python train.py --horizontal_flip=true --method="simmim" --hidden_act="gelu" --experts_per_token=1 --optimizer="muon" --momentum=0.9 --nesterov=true --lr_schedule="linear" --final_lr_fraction=0 --warmup_steps=1660
Rows from block 3 of a small masked image model, named by matrix and row number. Rows with one number within an expert belong to one neuron, the router's apart. Each number is 50 + 12 x the weight over its row's rms, rounded and kept within 0 to 99. All counts start at 0.
Before each expert's rows are labels from the 100 images, of 14848, where the router gives the expert most weight on average: "patch colour" is the nearest of a few named colours to the mean colour under the peak; "responds to" is what is common among them. Only what is clearly more common there than usual is listed. The data: stained colorectal tissue patches (NCT-CRC-HE-100K). In brackets: how many of the 100.
# router: router (model.blocks.3.mlp.router.weight, 16x160, trained with AdamW), inputs 0-159
# up: expert up (model.blocks.3.mlp.up, 16x160x160), inputs 0-159
# down: expert down (model.blocks.3.mlp.down, 16x160x160, transposed), outputs 0-159

# expert 7
patch colour: brown (51)
responds to: tissue: tumour epithelium (55)
router.7:51 53 54 52 49 49 50 65 45 48 46 43 53 59 56 59 54 35 38 52 44 58 44 43 63 52 33 40 30 41 61 68 45 53 53 47 51 45 44 48 63 53 18 42 40 32 56 63 37 26 46 73 43 37 50 50 73 69 42 45 54 38 48 44 42 53 56 69 31 64 30 39 41 58 78 45 63 45 39 60 50 56 92 37 45 56 45 49 57 58 52 51 43 62 48 43 54 44 34 70 73 35 57 48 41 42 46 45 12 49 57 34 69 38 46 42 52 56 30 37 54 64 47 41 52 45 44 60 57 71 63 80 50 15 56 50 49 61 53 39 32 39 51 53 45 49 74 73 41 53 48 47 38 61 44 51 41 46 63 50
up.0:57 57 16 65 49 47 44 47 34 62 62 54 52 62 49 29 56 30 46 55 46 28 45 55 49 75 43 58 70 39 75 51 23 54 38 49 60 40 58 55 60 40 35 49 60 22 28 41 25 51 39 65 56 46 56 62 40 54 47 34 44 46 64 44 57 50 58 55 36 45 42 45 53 48 54 31 69 60 61 51 59 39 46 67 59 42 39 40 43 57 69 39 71 40 64 25 61 52 50 53 58 57 50 44 50 43 61 44 48 65 31 58 69 56 56 69 63 46 48 40 62 38 53 30 49 43 49 54 57 50 51 44 65 69 38 57 54 44 47 38 40 39 44 19 65 58 71 55 62 46 60 71 63 76 43 57 62 61 30 48
down.0:55 76 35 56 60 52 46 40 38 46 56 58 35 59 22 59 53 57 64 40 72 58 33 56 45 53 52 48 53 46 67 67 43 34 59 64 45 56 68 53 52 38 47 68 58 68 59 47 55 36 67 48 65 49 33 69 51 63 36 59 29 50 64 66 56 19 60 20 61 42 54 52 63 50 22 51 46 40 63 43 41 65 47 52 41 42 32 43 38 31 20 64 50 39 64 46 55 70 49 57 51 60 71 63 35 56 66 41 53 54 49 48 39 65 49 55 60 51 51 35 35 48 29 33 60 63 47 52 41 49 53 36 37 36 52 48 33 56 48 50 57 54 55 68 37 48 46 59 64 34 62 50 54 31 65 41 70 57 67 42
up.1:42 36 54 55 66 51 37 70 67 42 58 47 50 50 37 61 45 66 33 42 32 56 24 59 44 62 58 67 40 37 46 40 69 63 59 31 53 64 40 45 30 59 61 54 46 55 39 54 66 26 51 36 46 35 51 61 80 44 38 59 36 60 44 69 49 53 54 88 50 59 52 44 54 53 40 50 46 41 64 51 45 58 43 60 60 45 59 52 19 54 44 54 40 27 57 51 59 59 38 50 56 50 64 48 44 43 41 59 34 42 41 12 42 34 45 61 50 59 33 47 46 62 59 42 30 42 38 57 47 47 48 50 53 59 48 64 47 37 65 45 56 46 53 35 34 56 63 72 66 57 71 54 56 66 64 75 37 63 50 34
down.1:29 67 34 43 68 59 72 32 33 56 58 32 49 55 64 52 47 46 66 53 69 58 58 71 58 52 64 52 52 35 62 35 37 55 53 24 31 68 53 35 57 35 55 49 60 38 55 33 40 47 41 61 60 68 38 42 57 49 57 43 31 55 73 52 60 56 51 72 53 58 61 43 34 57 58 41 35 49 52 64 50 39 37 64 56 45 20 52 55 60 49 65 53 48 39 61 51 50 51 60 33 58 50 48 49 69 30 64 58 44 40 24 42 36 62 32 44 47 53 50 48 37 66 49 49 42 54 56 43 09 51 40 77 63 43 56 46 75 53 42 53 45 69 43 60 61 42 71 54 45 45 41 39 37 47 39 64 36 49 56
up.2:67 58 45 59 61 48 51 56 54 26 42 36 62 52 60 52 52 55 19 36 50 54 69 36 62 45 51 44 40 53 38 37 54 60 55 41 63 66 44 59 40 63 68 51 66 44 83 53 59 73 36 60 53 49 41 55 49 72 35 54 55 49 61 68 45 40 45 28 60 51 47 31 30 32 70 38 63 37 47 34 67 39 54 55 39 20 75 49 41 35 77 39 47 61 35 65 47 28 60 47 58 58 28 51 79 59 70 48 60 66 58 51 53 53 45 55 50 34 45 45 62 49 48 41 48 49 55 67 44 47 39 47 53 35 52 48 34 38 48 60 55 51 62 56 53 69 49 41 38 47 34 34 40 49 48 52 53 28 38 39
down.2:57 22 61 55 41 51 41 57 44 66 32 35 54 50 52 56 48 58 22 39 48 28 71 42 44 59 53 50 48 62 43 54 50 40 43 44 74 49 63 51 60 67 68 49 59 56 41 52 53 52 31 55 62 52 54 48 23 46 46 45 51 38 60 43 39 54 55 54 61 16 47 58 67 36 40 24 46 34 62 57 50 46 70 28 53 66 55 73 41 55 70 60 26 60 33 44 46 75 33 61 60 43 29 64 65 58 30 53 63 48 52 38 46 52 27 47 50 53 49 61 79 51 60 53 74 63 39 57 58 68 50 42 41 47 32 60 61 60 38 41 44 48 71 38 47 51 43 47 39 43 43 63 60 44 47 50 32 35 49 43
up.3:30 46 38 49 34 36 27 51 65 53 57 41 38 71 64 58 50 46 28 64 53 48 30 45 51 28 55 37 65 49 49 55 34 30 57 48 60 25 46 58 53 69 64 70 37 76 45 46 18 66 47 47 74 57 52 60 30 34 53 47 29 52 42 39 61 50 65 41 66 54 50 37 29 51 42 49 50 43 45 64 63 59 67 54 62 70 45 61 45 53 48 50 43 55 20 39 41 38 51 39 68 56 55 55 61 41 52 56 41 46 51 72 47 33 60 36 68 78 49 49 41 54 68 55 61 44 49 48 42 53 45 62 45 24 59 52 60 51 73 45 47 63 39 65 51 54 69 48 70 56 54 52 55 31 43 36 47 47 53 54
down.3:49 43 53 49 54 39 47 42 67 50 48 46 48 65 58 53 48 67 48 50 52 61 27 62 41 55 47 52 55 64 48 34 33 47 22 33 30 41 56 44 48 48 26 49 57 53 48 62 69 63 57 47 53 51 62 53 34 41 45 34 71 67 38 31 46 44 46 58 55 55 40 44 54 49 41 49 47 50 28 40 68 32 73 42 72 39 50 38 33 52 47 50 43 55 17 46 48 58 50 49 58 53 64 37 49 35 59 34 71 31 51 54 52 61 43 59 44 45 32 36 78 40 39 43 36 58 43 52 64 59 41 55 59 37 56 56 41 65 51 74 29 37 23 43 49 32 63 21 78 73 55 31 56 50 57 74 46 48 55 57

# expert 4
patch colour: grey (73)
responds to: tissue: debris (52); tissue: smooth muscle (36)
router.4:44 54 40 51 49 46 40 46 44 56 28 50 64 51 49 50 29 40 58 48 56 40 51 82 43 44 41 43 46 38 56 47 53 60 33 42 58 50 52 45 29 38 43 42 45 54 51 50 80 46 56 36 37 49 39 44 41 57 78 60 35 38 70 43 34 56 93 63 67 50 62 66 56 45 27 62 41 64 46 38 45 53 49 51 45 48 69 49 71 57 54 34 58 46 38 29 53 52 46 43 58 45 51 68 44 49 63 53 27 42 51 53 37 45 59 28 41 44 48 54 49 62 64 43 41 61 44 54 70 58 17 58 55 63 34 25 56 55 49 49 35 67 45 44 21 54 41 55 41 46 43 63 47 65 56 55 63 13 49 49
up.10:54 53 40 25 53 45 44 57 64 56 74 52 40 45 56 43 41 68 45 49 44 26 41 33 39 56 58 66 40 53 59 36 54 27 36 70 64 44 58 64 38 66 71 48 52 45 55 51 47 59 62 64 38 63 64 56 43 57 48 32 47 51 62 40 55 41 52 50 47 52 52 30 36 50 42 68 52 55 28 47 64 57 52 67 50 58 56 53 66 62 28 42 67 47 56 41 25 65 38 30 74 43 62 57 33 54 46 56 47 62 52 49 37 32 50 44 60 65 51 34 37 60 32 66 63 29 35 65 07 33 53 66 66 44 63 47 65 39 48 47 39 54 46 40 46 79 43 49 35 48 69 56 57 63 48 54 52 47 42 53
down.10:40 41 58 38 73 38 51 65 47 45 45 36 35 48 56 39 43 60 64 49 61 45 69 50 48 60 53 49 67 62 64 57 57 57 67 43 38 39 79 62 62 54 52 55 57 50 69 70 63 74 64 51 70 53 76 25 60 69 47 50 71 50 57 33 61 60 34 39 65 53 44 49 63 39 41 53 57 43 42 50 47 38 51 38 26 57 33 32 31 54 78 38 58 36 46 55 47 63 53 70 22 46 34 38 30 47 53 38 45 41 45 63 36 46 33 40 57 70 53 41 53 25 42 58 66 51 37 69 41 56 46 54 46 72 40 30 62 55 32 58 69 38 51 51 40 45 54 49 45 48 53 59 46 39 37 53 47 41 60 46
up.11:62 59 43 48 48 46 67 41 53 55 63 63 54 44 42 52 60 58 36 45 60 53 47 28 67 51 32 37 47 64 41 43 56 39 43 57 27 56 57 57 42 50 52 47 61 70 59 40 51 54 47 43 47 29 18 60 49 46 48 38 80 54 28 52 47 36 61 49 34 37 46 48 65 62 69 50 50 63 42 56 37 56 60 10 34 33 67 55 57 07 64 48 46 51 44 56 36 36 62 47 41 49 45 77 56 60 46 25 54 56 49 41 54 37 51 50 51 40 35 41 53 63 46 49 51 72 42 45 57 70 57 65 67 70 47 49 48 48 64 48 45 37 43 80 52 45 44 51 45 64 56 32 44 75 55 59 50 40 50 36
down.11:77 51 46 49 42 65 57 54 65 66 47 48 51 60 48 40 23 38 50 59 67 39 60 36 45 42 40 53 41 45 51 37 40 49 48 64 46 51 50 49 38 28 67 61 58 52 53 34 54 64 71 68 27 28 41 40 58 58 66 29 73 59 29 58 48 50 46 54 29 52 65 46 50 50 65 60 59 52 54 46 56 70 39 51 84 30 40 44 56 48 40 67 54 54 50 58 65 48 49 50 76 33 33 67 48 73 53 44 49 54 31 65 56 62 41 43 48 43 53 69 28 48 39 67 46 48 47 42 44 60 36 54 32 35 60 65 37 50 63 35 52 74 38 62 46 45 45 58 56 67 63 36 72 41 41 55 66 59 39 41
up.12:50 19 68 59 60 49 37 61 63 48 54 61 59 51 62 32 63 60 55 79 38 36 49 65 23 33 29 56 55 53 58 60 31 28 44 12 74 49 42 33 66 60 62 64 60 57 50 44 61 72 71 70 39 73 45 64 38 44 60 55 37 58 48 46 39 43 46 66 47 55 44 47 70 49 49 39 51 37 54 61 62 51 38 67 34 57 47 57 53 51 58 58 61 45 55 64 52 51 39 59 35 44 52 50 50 48 48 53 49 36 58 54 37 52 50 67 33 42 59 65 57 47 63 52 29 39 23 46 71 33 65 37 31 48 53 50 54 56 59 58 40 43 49 58 43 58 36 40 38 48 48 51 47 45 42 46 59 17 55 60
down.12:46 53 52 35 38 33 37 64 52 35 55 29 50 59 47 44 45 55 54 19 56 46 29 66 52 36 54 75 53 63 46 52 44 53 63 44 38 47 71 41 44 46 41 49 46 41 41 57 62 41 57 57 60 33 57 59 54 74 47 43 48 40 39 52 42 42 57 44 69 33 43 63 56 59 58 43 21 56 40 52 48 37 53 42 68 59 76 52 55 40 40 26 40 68 58 42 58 70 42 42 55 59 60 41 50 66 66 38 54 42 57 34 59 45 57 64 52 46 42 45 47 68 46 45 41 48 64 68 36 52 74 50 59 65 51 62 49 62 55 82 52 45 31 34 82 60 56 51 51 60 47 42 56 60 80 69 67 27 38 39
up.13:51 69 49 39 70 54 37 61 69 51 51 27 39 57 46 37 41 55 45 54 56 47 68 29 45 49 59 52 48 53 30 47 44 57 26 58 59 50 38 47 49 73 51 56 56 57 51 38 62 59 63 38 51 44 37 46 47 49 58 47 57 46 60 63 44 54 47 45 49 32 66 43 54 51 45 46 54 46 74 57 49 34 60 29 44 48 60 40 38 24 51 20 56 51 47 66 59 56 49 56 75 38 63 21 67 64 38 39 30 59 70 64 40 58 73 38 53 50 28 45 45 47 31 31 58 54 42 54 54 57 54 60 46 51 66 71 42 22 59 46 72 21 47 50 59 60 72 55 57 36 65 55 53 40 48 45 46 43 39 21
down.13:59 42 18 58 45 46 68 66 50 67 39 68 60 77 67 60 51 52 48 76 31 57 46 36 54 49 42 59 52 43 54 69 46 22 42 54 41 53 55 61 56 47 56 54 44 72 52 36 56 39 69 40 48 68 44 44 54 43 58 39 62 40 29 75 46 53 80 51 36 62 35 53 33 61 42 58 48 71 58 33 60 38 65 83 61 52 44 56 37 54 45 57 57 63 64 38 39 28 57 47 36 42 27 52 55 62 52 25 43 32 47 40 47 49 47 63 56 36 56 65 61 53 61 35 44 49 63 57 45 42 64 54 54 42 44 59 41 49 40 56 41 38 22 54 54 50 42 51 32 42 55 54 43 56 45 38 42 25 60 49

# expert 13
patch colour: pink (64)
responds to: tissue: mucus (72)
router.13:68 49 45 33 41 48 38 43 70 59 55 40 38 47 34 35 50 53 56 29 42 91 31 33 49 48 57 52 44 63 55 53 58 46 42 36 44 49 50 53 58 27 71 40 50 58 46 63 40 73 54 58 45 52 31 63 51 36 28 41 81 36 26 46 54 46 70 54 47 52 60 55 32 48 57 44 47 44 46 56 44 60 43 64 59 21 43 44 28 48 55 54 60 58 55 65 45 41 74 47 37 48 51 50 52 46 58 45 45 39 36 37 56 33 26 72 42 41 52 40 31 56 44 54 44 59 74 55 57 56 34 47 54 57 44 41 08 54 50 41 50 63 56 44 51 57 50 61 36 68 53 50 48 48 51 38 58 42 20 48
up.0:58 53 63 56 54 62 62 46 37 70 47 38 46 57 54 59 64 47 40 52 09 52 33 64 51 50 68 51 56 50 47 62 27 60 45 35 62 31 60 50 23 64 70 57 52 57 53 47 45 50 42 49 56 47 60 48 56 47 78 58 31 53 49 62 35 48 57 41 43 75 46 72 57 53 31 48 37 63 54 65 38 47 52 71 54 45 44 57 43 49 63 51 46 50 46 41 69 70 60 56 51 42 51 34 36 67 55 63 45 67 32 57 32 55 25 58 35 52 47 37 49 56 34 46 49 40 35 38 66 56 52 20 64 46 44 19 52 55 59 44 42 46 52 41 41 47 40 16 51 62 57 69 63 59 41 66 50 39 39 52
down.0:51 49 76 60 69 46 47 55 56 44 39 63 47 47 44 53 52 53 22 76 50 51 46 40 54 40 55 48 42 63 64 47 68 55 54 85 36 48 53 50 59 65 58 36 48 57 52 45 64 68 15 64 35 33 55 27 49 59 57 46 55 40 53 39 56 59 53 51 72 57 36 53 38 49 43 44 44 31 41 62 65 27 37 48 33 65 45 39 39 50 56 60 32 48 57 68 36 47 45 40 54 40 40 79 43 59 53 41 62 51 53 65 52 45 46 30 47 55 30 71 58 41 58 25 56 31 57 16 38 23 47 51 52 55 74 54 37 50 59 46 58 51 44 66 46 46 59 47 58 56 42 47 45 60 50 70 37 47 46 34
up.1:63 42 76 50 30 46 60 40 33 60 53 63 55 47 74 73 46 54 33 54 45 42 64 44 53 48 43 64 57 63 48 63 59 64 37 42 55 71 54 45 34 53 61 73 63 58 32 68 46 44 42 52 68 43 61 28 53 41 75 31 57 47 59 41 39 50 53 63 66 53 45 48 81 48 44 45 49 44 42 42 49 47 45 65 37 45 45 43 68 53 51 48 62 31 46 54 51 41 23 33 41 42 69 32 42 46 55 45 47 55 45 55 30 43 28 51 49 34 60 69 61 44 43 58 44 70 38 58 37 52 36 36 47 47 62 38 50 42 89 64 37 53 57 59 36 46 29 42 35 43 18 56 52 57 35 59 53 46 41 51
down.1:64 51 23 53 50 33 70 50 44 48 42 82 54 53 47 58 38 51 54 48 73 57 84 46 61 66 34 51 72 23 43 53 50 46 51 72 70 57 42 31 50 48 43 74 50 65 63 72 51 50 42 46 31 34 40 77 45 63 61 55 61 59 45 45 48 40 45 63 42 50 65 50 51 52 64 64 54 47 51 45 56 67 50 50 52 51 30 42 37 61 65 48 59 39 49 44 34 23 52 66 46 56 60 60 56 57 73 72 52 59 42 58 39 54 49 46 49 41 33 40 46 52 35 49 39 41 67 42 54 40 54 60 59 55 33 69 47 50 72 66 68 60 55 73 69 47 31 50 35 56 56 57 57 53 61 43 34 51 53 32
up.2:59 50 31 47 53 56 49 44 56 53 30 49 22 44 27 49 48 55 50 34 65 38 37 57 31 54 64 37 34 54 51 62 26 39 60 49 47 58 64 56 67 57 41 53 65 59 37 44 47 46 61 53 35 74 26 53 60 26 60 57 51 48 59 51 45 50 37 66 30 58 58 37 63 55 52 68 49 50 53 39 41 67 56 49 34 53 44 32 49 76 41 51 48 57 45 69 62 44 29 51 44 37 52 69 36 49 26 45 65 40 68 63 52 70 65 19 43 65 63 61 36 47 49 48 60 39 48 68 51 64 58 38 38 53 59 59 56 54 36 50 59 48 57 34 69 34 39 77 56 55 24 61 65 52 50 52 36 59 40 37
down.2:37 21 57 40 42 46 52 36 45 25 51 59 34 38 71 59 47 39 35 47 41 41 45 33 44 48 51 49 23 71 58 72 56 45 53 66 55 70 44 48 50 27 52 56 47 59 34 66 52 48 46 44 64 31 48 50 20 48 50 39 49 40 58 43 43 23 62 73 51 43 47 56 54 43 55 46 57 58 75 53 61 69 48 34 56 37 53 61 68 64 53 57 37 53 44 47 47 64 48 53 26 36 54 50 35 62 56 36 68 57 84 33 60 59 18 52 43 48 51 59 50 45 65 48 31 56 42 56 63 51 60 45 25 62 47 48 62 56 44 51 55 46 54 30 59 27 40 49 59 46 42 48 46 31 42 33 53 42 64 49
up.3:47 36 65 61 56 38 54 60 47 56 43 27 36 38 55 33 56 51 35 57 51 77 42 40 59 59 65 60 39 39 74 43 37 46 52 60 57 56 39 33 58 34 61 67 59 37 34 56 31 44 39 55 41 58 51 58 59 60 56 57 68 49 30 26 46 58 46 36 35 59 45 47 48 16 51 49 43 53 53 47 47 52 51 49 51 59 34 46 64 42 47 61 58 49 52 62 39 49 43 47 55 44 30 54 46 38 47 36 38 45 71 39 67 72 64 71 43 44 68 58 60 40 42 67 42 20 78 62 40 64 73 56 58 47 50 41 48 27 51 36 42 31 48 67 38 70 44 56 44 82 34 47 49 57 50 50 43 56 67 62
down.3:46 31 57 32 74 78 55 25 71 62 59 48 65 44 72 40 64 30 44 56 40 60 57 50 63 55 30 47 37 43 76 51 44 40 52 46 27 54 49 31 54 60 61 52 45 55 54 67 47 62 64 42 56 39 69 34 66 48 73 56 49 74 45 48 48 63 58 39 48 38 64 58 41 46 74 44 44 41 73 70 51 64 66 54 49 52 37 61 26 45 49 50 57 52 37 45 67 34 64 39 50 43 31 62 60 47 60 47 52 30 38 41 51 53 49 41 81 42 41 33 75 48 48 61 39 51 42 66 61 65 55 59 48 57 27 35 37 49 54 54 44 31 33 42 69 47 40 58 49 48 57 47 50 42 50 61 48 54 54 39

# expert 8
patch colour: brown (88)
responds to: tissue: lymphocytes (100)
router.8:46 74 40 57 69 49 34 52 78 71 57 47 51 52 61 65 51 38 52 50 78 68 53 50 53 46 42 48 48 51 73 52 59 45 44 44 49 33 56 46 27 49 51 34 37 59 35 41 66 42 73 35 34 27 33 40 50 37 40 45 55 40 65 53 43 37 56 52 49 39 41 48 67 61 47 59 56 60 34 51 51 66 49 63 41 41 63 66 68 47 51 35 52 53 43 63 42 47 28 38 36 53 65 57 47 47 38 61 55 50 44 57 54 27 61 39 50 60 55 26 51 33 61 55 36 53 50 69 43 55 50 55 56 82 37 31 61 47 36 43 38 65 47 69 63 64 60 43 66 66 49 54 46 41 49 39 67 19 77 40
up.10:37 68 54 33 59 62 66 53 40 70 51 38 50 45 48 42 47 68 67 64 73 49 37 45 66 52 32 43 61 54 50 64 55 45 30 60 28 52 53 53 52 56 49 40 34 44 39 56 32 48 48 53 71 64 36 64 43 43 52 40 63 33 62 54 39 74 49 55 43 62 52 22 34 58 63 39 15 58 61 46 45 41 56 70 33 53 44 57 63 37 56 58 34 50 58 55 57 63 71 66 38 41 52 53 55 72 62 50 40 38 38 28 33 72 56 46 28 55 41 53 49 48 53 47 58 52 52 46 43 66 56 58 39 65 60 50 61 28 57 65 34 53 52 51 26 48 57 68 30 69 29 51 47 49 53 30 37 42 40 39
down.10:52 73 41 54 40 72 56 42 62 63 62 67 70 38 61 43 44 39 53 33 66 73 56 49 55 58 24 69 55 44 48 51 59 24 60 52 43 46 74 54 53 33 40 41 58 57 25 33 52 53 54 46 47 56 45 55 39 44 30 54 47 53 51 53 46 48 57 67 50 61 62 60 43 70 68 49 61 54 64 52 34 54 42 42 63 53 43 65 49 52 24 50 40 58 52 61 56 49 44 34 53 58 67 33 48 49 42 53 72 35 70 35 84 62 46 63 52 58 56 55 35 53 41 37 57 59 44 37 55 49 18 49 29 54 55 57 46 30 37 37 42 62 16 57 36 71 54 43 48 35 50 40 67 44 54 45 39 39 40 40
up.11:70 55 20 44 56 57 75 61 52 62 40 36 43 64 46 76 22 27 71 60 47 54 42 32 75 56 62 36 32 26 54 57 44 68 45 47 48 46 40 46 33 42 56 60 42 58 32 47 38 64 36 21 57 43 44 55 63 52 40 63 41 27 38 38 36 55 27 77 40 62 49 38 57 60 37 50 48 33 51 54 51 59 34 40 60 58 40 51 60 60 33 45 65 48 58 68 57 43 42 47 58 46 56 41 45 39 44 39 65 84 36 45 45 44 52 48 59 47 42 53 52 57 37 61 48 52 33 69 65 44 57 82 55 52 58 62 54 55 70 43 55 45 54 47 48 65 52 45 58 50 37 59 49 51 51 59 45 51 39 49
down.11:46 43 48 38 77 44 63 55 35 47 53 55 57 46 22 36 31 31 56 47 43 55 55 65 45 79 26 56 40 56 18 59 60 38 66 56 52 76 63 48 56 70 45 59 45 52 37 65 61 63 33 65 47 51 44 48 49 55 77 52 51 20 44 50 72 63 57 35 46 51 45 50 41 38 52 53 42 55 66 81 46 40 48 42 38 39 24 41 67 54 59 66 82 31 39 47 66 50 46 57 51 58 48 34 60 60 47 53 54 25 47 68 35 45 51 60 37 60 52 45 43 44 48 46 41 49 50 71 70 60 41 62 47 49 39 42 50 39 31 51 63 54 54 33 55 55 42 38 51 56 56 64 56 44 40 61 60 48 43 49
up.12:49 55 54 40 48 71 63 49 45 35 49 53 30 58 51 40 57 55 35 68 57 50 56 72 48 47 45 52 39 38 44 45 33 71 51 63 65 66 42 64 54 44 39 44 63 39 51 50 53 48 41 44 74 44 37 41 43 64 43 32 44 62 39 46 41 51 62 53 53 44 35 46 46 51 65 41 42 40 54 41 57 51 23 61 48 48 71 59 34 68 79 43 16 60 43 35 50 66 52 42 54 88 41 55 39 60 44 39 54 47 64 46 47 51 42 61 50 57 51 32 34 44 63 43 72 38 63 32 54 46 59 42 12 56 23 61 45 50 49 54 53 58 48 68 53 35 71 57 51 57 48 50 46 50 48 45 61 47 77 18
down.12:28 36 64 51 41 48 67 37 44 44 46 55 57 58 60 72 74 52 31 35 67 51 48 58 26 32 40 65 60 52 54 60 45 51 49 62 44 36 53 67 64 61 40 68 43 52 42 44 43 55 35 49 57 46 43 42 40 56 61 57 60 47 34 63 38 75 37 48 56 34 46 34 51 63 54 37 42 38 57 67 37 35 56 44 42 46 56 87 49 48 27 50 54 36 58 47 22 36 50 61 59 37 44 52 67 60 55 52 63 77 76 54 43 58 49 39 59 48 27 50 65 47 71 45 33 48 72 33 37 28 42 50 52 50 50 34 52 56 53 45 58 68 54 45 70 51 53 35 35 42 43 58 54 53 48 69 31 45 62 65
up.13:36 45 35 45 62 40 54 45 29 55 59 40 31 56 46 39 59 50 51 74 52 53 61 36 39 37 35 55 71 46 48 50 63 56 36 46 46 55 53 48 60 54 71 69 55 56 49 36 55 50 57 62 62 44 59 50 49 44 55 46 55 49 61 47 65 53 61 47 64 44 43 33 41 66 43 38 44 55 56 72 60 19 21 48 58 62 59 53 53 75 36 47 32 45 39 56 50 28 39 32 46 47 50 44 88 47 71 95 34 52 54 49 45 54 50 56 45 41 53 38 61 61 59 63 71 61 14 37 54 44 50 36 41 47 50 43 69 59 43 31 39 45 50 43 40 53 52 59 55 32 29 36 47 66 59 40 52 53 47 49
down.13:38 59 52 15 51 48 43 40 55 12 60 42 55 54 68 59 66 53 37 44 77 30 44 33 60 48 48 59 18 46 57 34 40 71 39 37 60 51 29 56 53 44 35 46 72 40 52 30 62 39 47 53 33 47 63 36 46 45 58 63 54 44 48 47 58 46 60 39 47 55 39 55 42 88 71 63 76 49 54 37 33 53 48 49 76 42 48 71 36 56 51 43 55 65 44 35 66 48 46 55 67 49 44 34 61 60 37 52 57 38 60 70 65 52 40 46 37 55 53 48 38 41 56 44 37 60 45 49 58 31 55 56 57 65 68 47 55 75 53 46 38 68 38 55 52 38 48 55 38 57 57 48 65 51 46 46 52 55 56 51