Rows from block 4 of a small masked image model, named by matrix and row number. Rows with one number belong to one neuron. Each number is 128 + 24 x the weight over its row's rms, rounded and kept within 0 to 255. All counts start at 0. Numbers have three digits each.
After each neuron's rows are labels from the 100 images, of 14848, where the neuron reaches its highest value: "colour at peak" is the nearest of a few named colours to the mean colour under the peak. Only what is clearly more common there than usual is listed. The data: stained colorectal tissue patches (NCT-CRC-HE-100K).
# fc1: MLP up (model.blocks.4.mlp.fc1.weight, 320x160), inputs 0-79
# fc2: MLP down (model.blocks.4.mlp.fc2.weight, 160x320, transposed), outputs 0-79

fc1.242:134119120126161130126087149136148092124103112124235138121115112113117134121134123125138131127091160101102141141129091132125113136121113130092108130125144112095111111139132122143150135121150111128111147117149104125135255161144120124133132120
fc2.242:127119151106132134134109120138161104139094121102095094125155120132097118139064153125160106154170099111157100108119131143156192172156111106136143148145119127129100118115106162176177133104122130142114138126150111094096100141088093140131164125
colour at peak: grey

fc1.271:133096149135115137114135115103160140083123068122102134083101177157118126161144114093128160145183053131082153099107120146163186156105118125149106115152143133124125120130124113103141074125095135173154133121137142127149132139160135122150118103
fc2.271:121157099119131124130147155154148144138117169087161145116101134121105099142124137139113109122122106108131150151098140082154118092135166133104117142144133134131131154119165115175143137136143125109133155142113157091123044104149137116118113143
colour at peak: pink

fc1.219:098082140130108110104188120134132144126139122143115165146090147155185140151109126113128158123135115157117131109105096127124110086123143177116124111140153163171175136120138126176111174097140140083131135124112118100223131138110152121109117107
fc2.219:118105107147153085128097113144103120139153131164090119139153099079101141084134113101157171123163119119116138116131125153172142091179123139139137119124091121142150141112119151118108088143165110106122128128135104167119131162162120093135146150
colour at peak: brown

fc1.103:177133097114129114147144117142100125116153140123162118098129126101153160118111118127121102124159124110145113125110079128125150158122197146113138137109103130111127111095114120127155125175145117095154144113115118186158087132120123153108102127
fc2.103:091108158122099120144135185125200087127161132117127179158110119158144108096124092102147096104072130144110100126161129092152151110116108138141093122166122122132122129136070148131149135091162106113150148148139129154138130108125118123117135133
colour at peak: grey

fc1.272:140116129180115135138114120148107190140106139130148151112127155188149108125112169094104109133092142134151118122160120130109103107126077158103126151154138133104173091145151083158115136139147107128140119126115123115142139118153087092113130128
fc2.272:110143143087125182154154100113127130123137125111129152100144162097106130141095153092102153114144084129099167104131140133099128129129091109120206123125128145152135110146124178100140128106165113125087144115134110094140093097131133110080126117
colour at peak: grey

fc1.244:103148150142123129152131126116111132165153149105191090129141137110122135170123128123115181111143141155127138132113156147102188135151172162140103139098146116133130155136122140100147162116108130152102100135126106127144113122150131158123132145
fc2.244:175103135154150122127165152141119095172166090128158197145151144099133154161155134143115163101052115133163152148135123151105140106143105118136097136141127110142140115110147128110127146162115140131121115103130163121142161094096076180118112100
colour at peak: pink

fc1.192:162133109131158112183074148090119143137115125120145175075115126118153115095153144148130135103120155133075141095128172140131117097145137148128115131137131179101127103113130074132124162142115126142137118117126144097109150143123125115114135145
fc2.192:178146126102140126149133134139117136146112171162155125150109078112118122097139111119082109107102164144101108121110150132164114117132088121146121117144115164124116153139099139116141146083153151163107117140131167142104131086139164095123146087
colour at peak: grey

fc1.232:135132149124078138140149059121149132140123079094101134098089135151115134117146121140118127121137148076104133129128160132120153113186164158122117109137116120122111111090118116116139155119135145140126116157136155147125255128156136129136141148
fc2.232:084147072167086121123176118142117118107120088129130144093101149121107180155159106120122121131114160131100139129118113095124158143140122117068132165154112164116101114148118156143124131116131142120150122110136137121140174117101121134138100150
colour at peak: grey

fc1.204:138146103076096150170136130149147095123142113124123156121143153119159163131092096146112116109164166117162149095122109107151099092101182129195112161149117118138161112132134114098135137125132123143153153121092113092111125113107105147121186120
fc2.204:077121175154131155103127146125143126121128109146152119103162103149159148134103082139161120097118160166134154135139160126113131070134096102133160139125119089125091123113104138058141162118107115118151165132163085119111116093110107095145124140
colour at peak: white

fc1.78:158108093112137128115105134141109155131111125153105129098128103123137144145122110111160161094117155138110142125132136127090150177080124114150093115147142139097156164091104133145102152102142079165156132124153151177110115086165125125154126158
fc2.78:101090192155129154147098156148071154133155135109085117152131156124145152128125141102151153159099161085123140127085128127137119081128148161136150118101172122074148155147142122123101109090135129131120112128123098112172123125120135117136128126
colour at peak: brown

fc1.314:131094183162126100114188134137106151121154120093113102126110133151091130165121155085124134143098112124073125141112146134145150108154154124088071095131130090085156130111144105182119145111132147133170096145079110144144155139098198129136127116
fc2.314:103154109155131090153152109119137078103133108144127143141144122130111128109144092122087129144149134111166169138137140108108068140138070163120126135146095086146092075121141094120111109158105132145132138162118140112113136130148151149162126111
colour at peak: brown

fc1.104:120138128167111128176165143138050104124100119127133092120108146117108111139128118136100197096146171114137135134119121123070143155098113103141094108138175134129122076093135139158170128150152119115142141155125078109138136115143123162136122135
fc2.104:104127105128162153099107122156108143151126077130143108127146125136159082087095109091154154163134132130147135120113120141124139131134119125146108109087182136089140084149152131143098168098133089135104085079102108148118151111147114128109135106
colour at peak: white

fc1.116:160116148133130136127105122110116122163118148138122093128120182143138175114148144134117123130139123107145149146131151162071102149125165164098137138151127108128150124119147141141136085130128145112108086160093159087142122099158138145112074104
fc2.116:112119104112121116148105113095108170164124143112120111143162143097153131142134067039156106137124143126143146194131137136123149093136121099074144104125140091099140110159129095162089087118092139107090134128123131119104186134099140120119097078
colour at peak: white

fc1.310:166124101126146112113104126113104106119096141091112136117172135117099135152158128170124121121145141152063115121095132114113136170127165141135142134122154095087094175145118099146098136175121121132111090130117167132156136157129115127117124132
fc2.310:125131127137115100126129140127090066144131148088136145118135142143154143134138119117162122153087134167133095137126187123135129112097147149148150080125098149097125149147157132159105122115140129084096127111075138151138104099073129182130110154
colour at peak: pink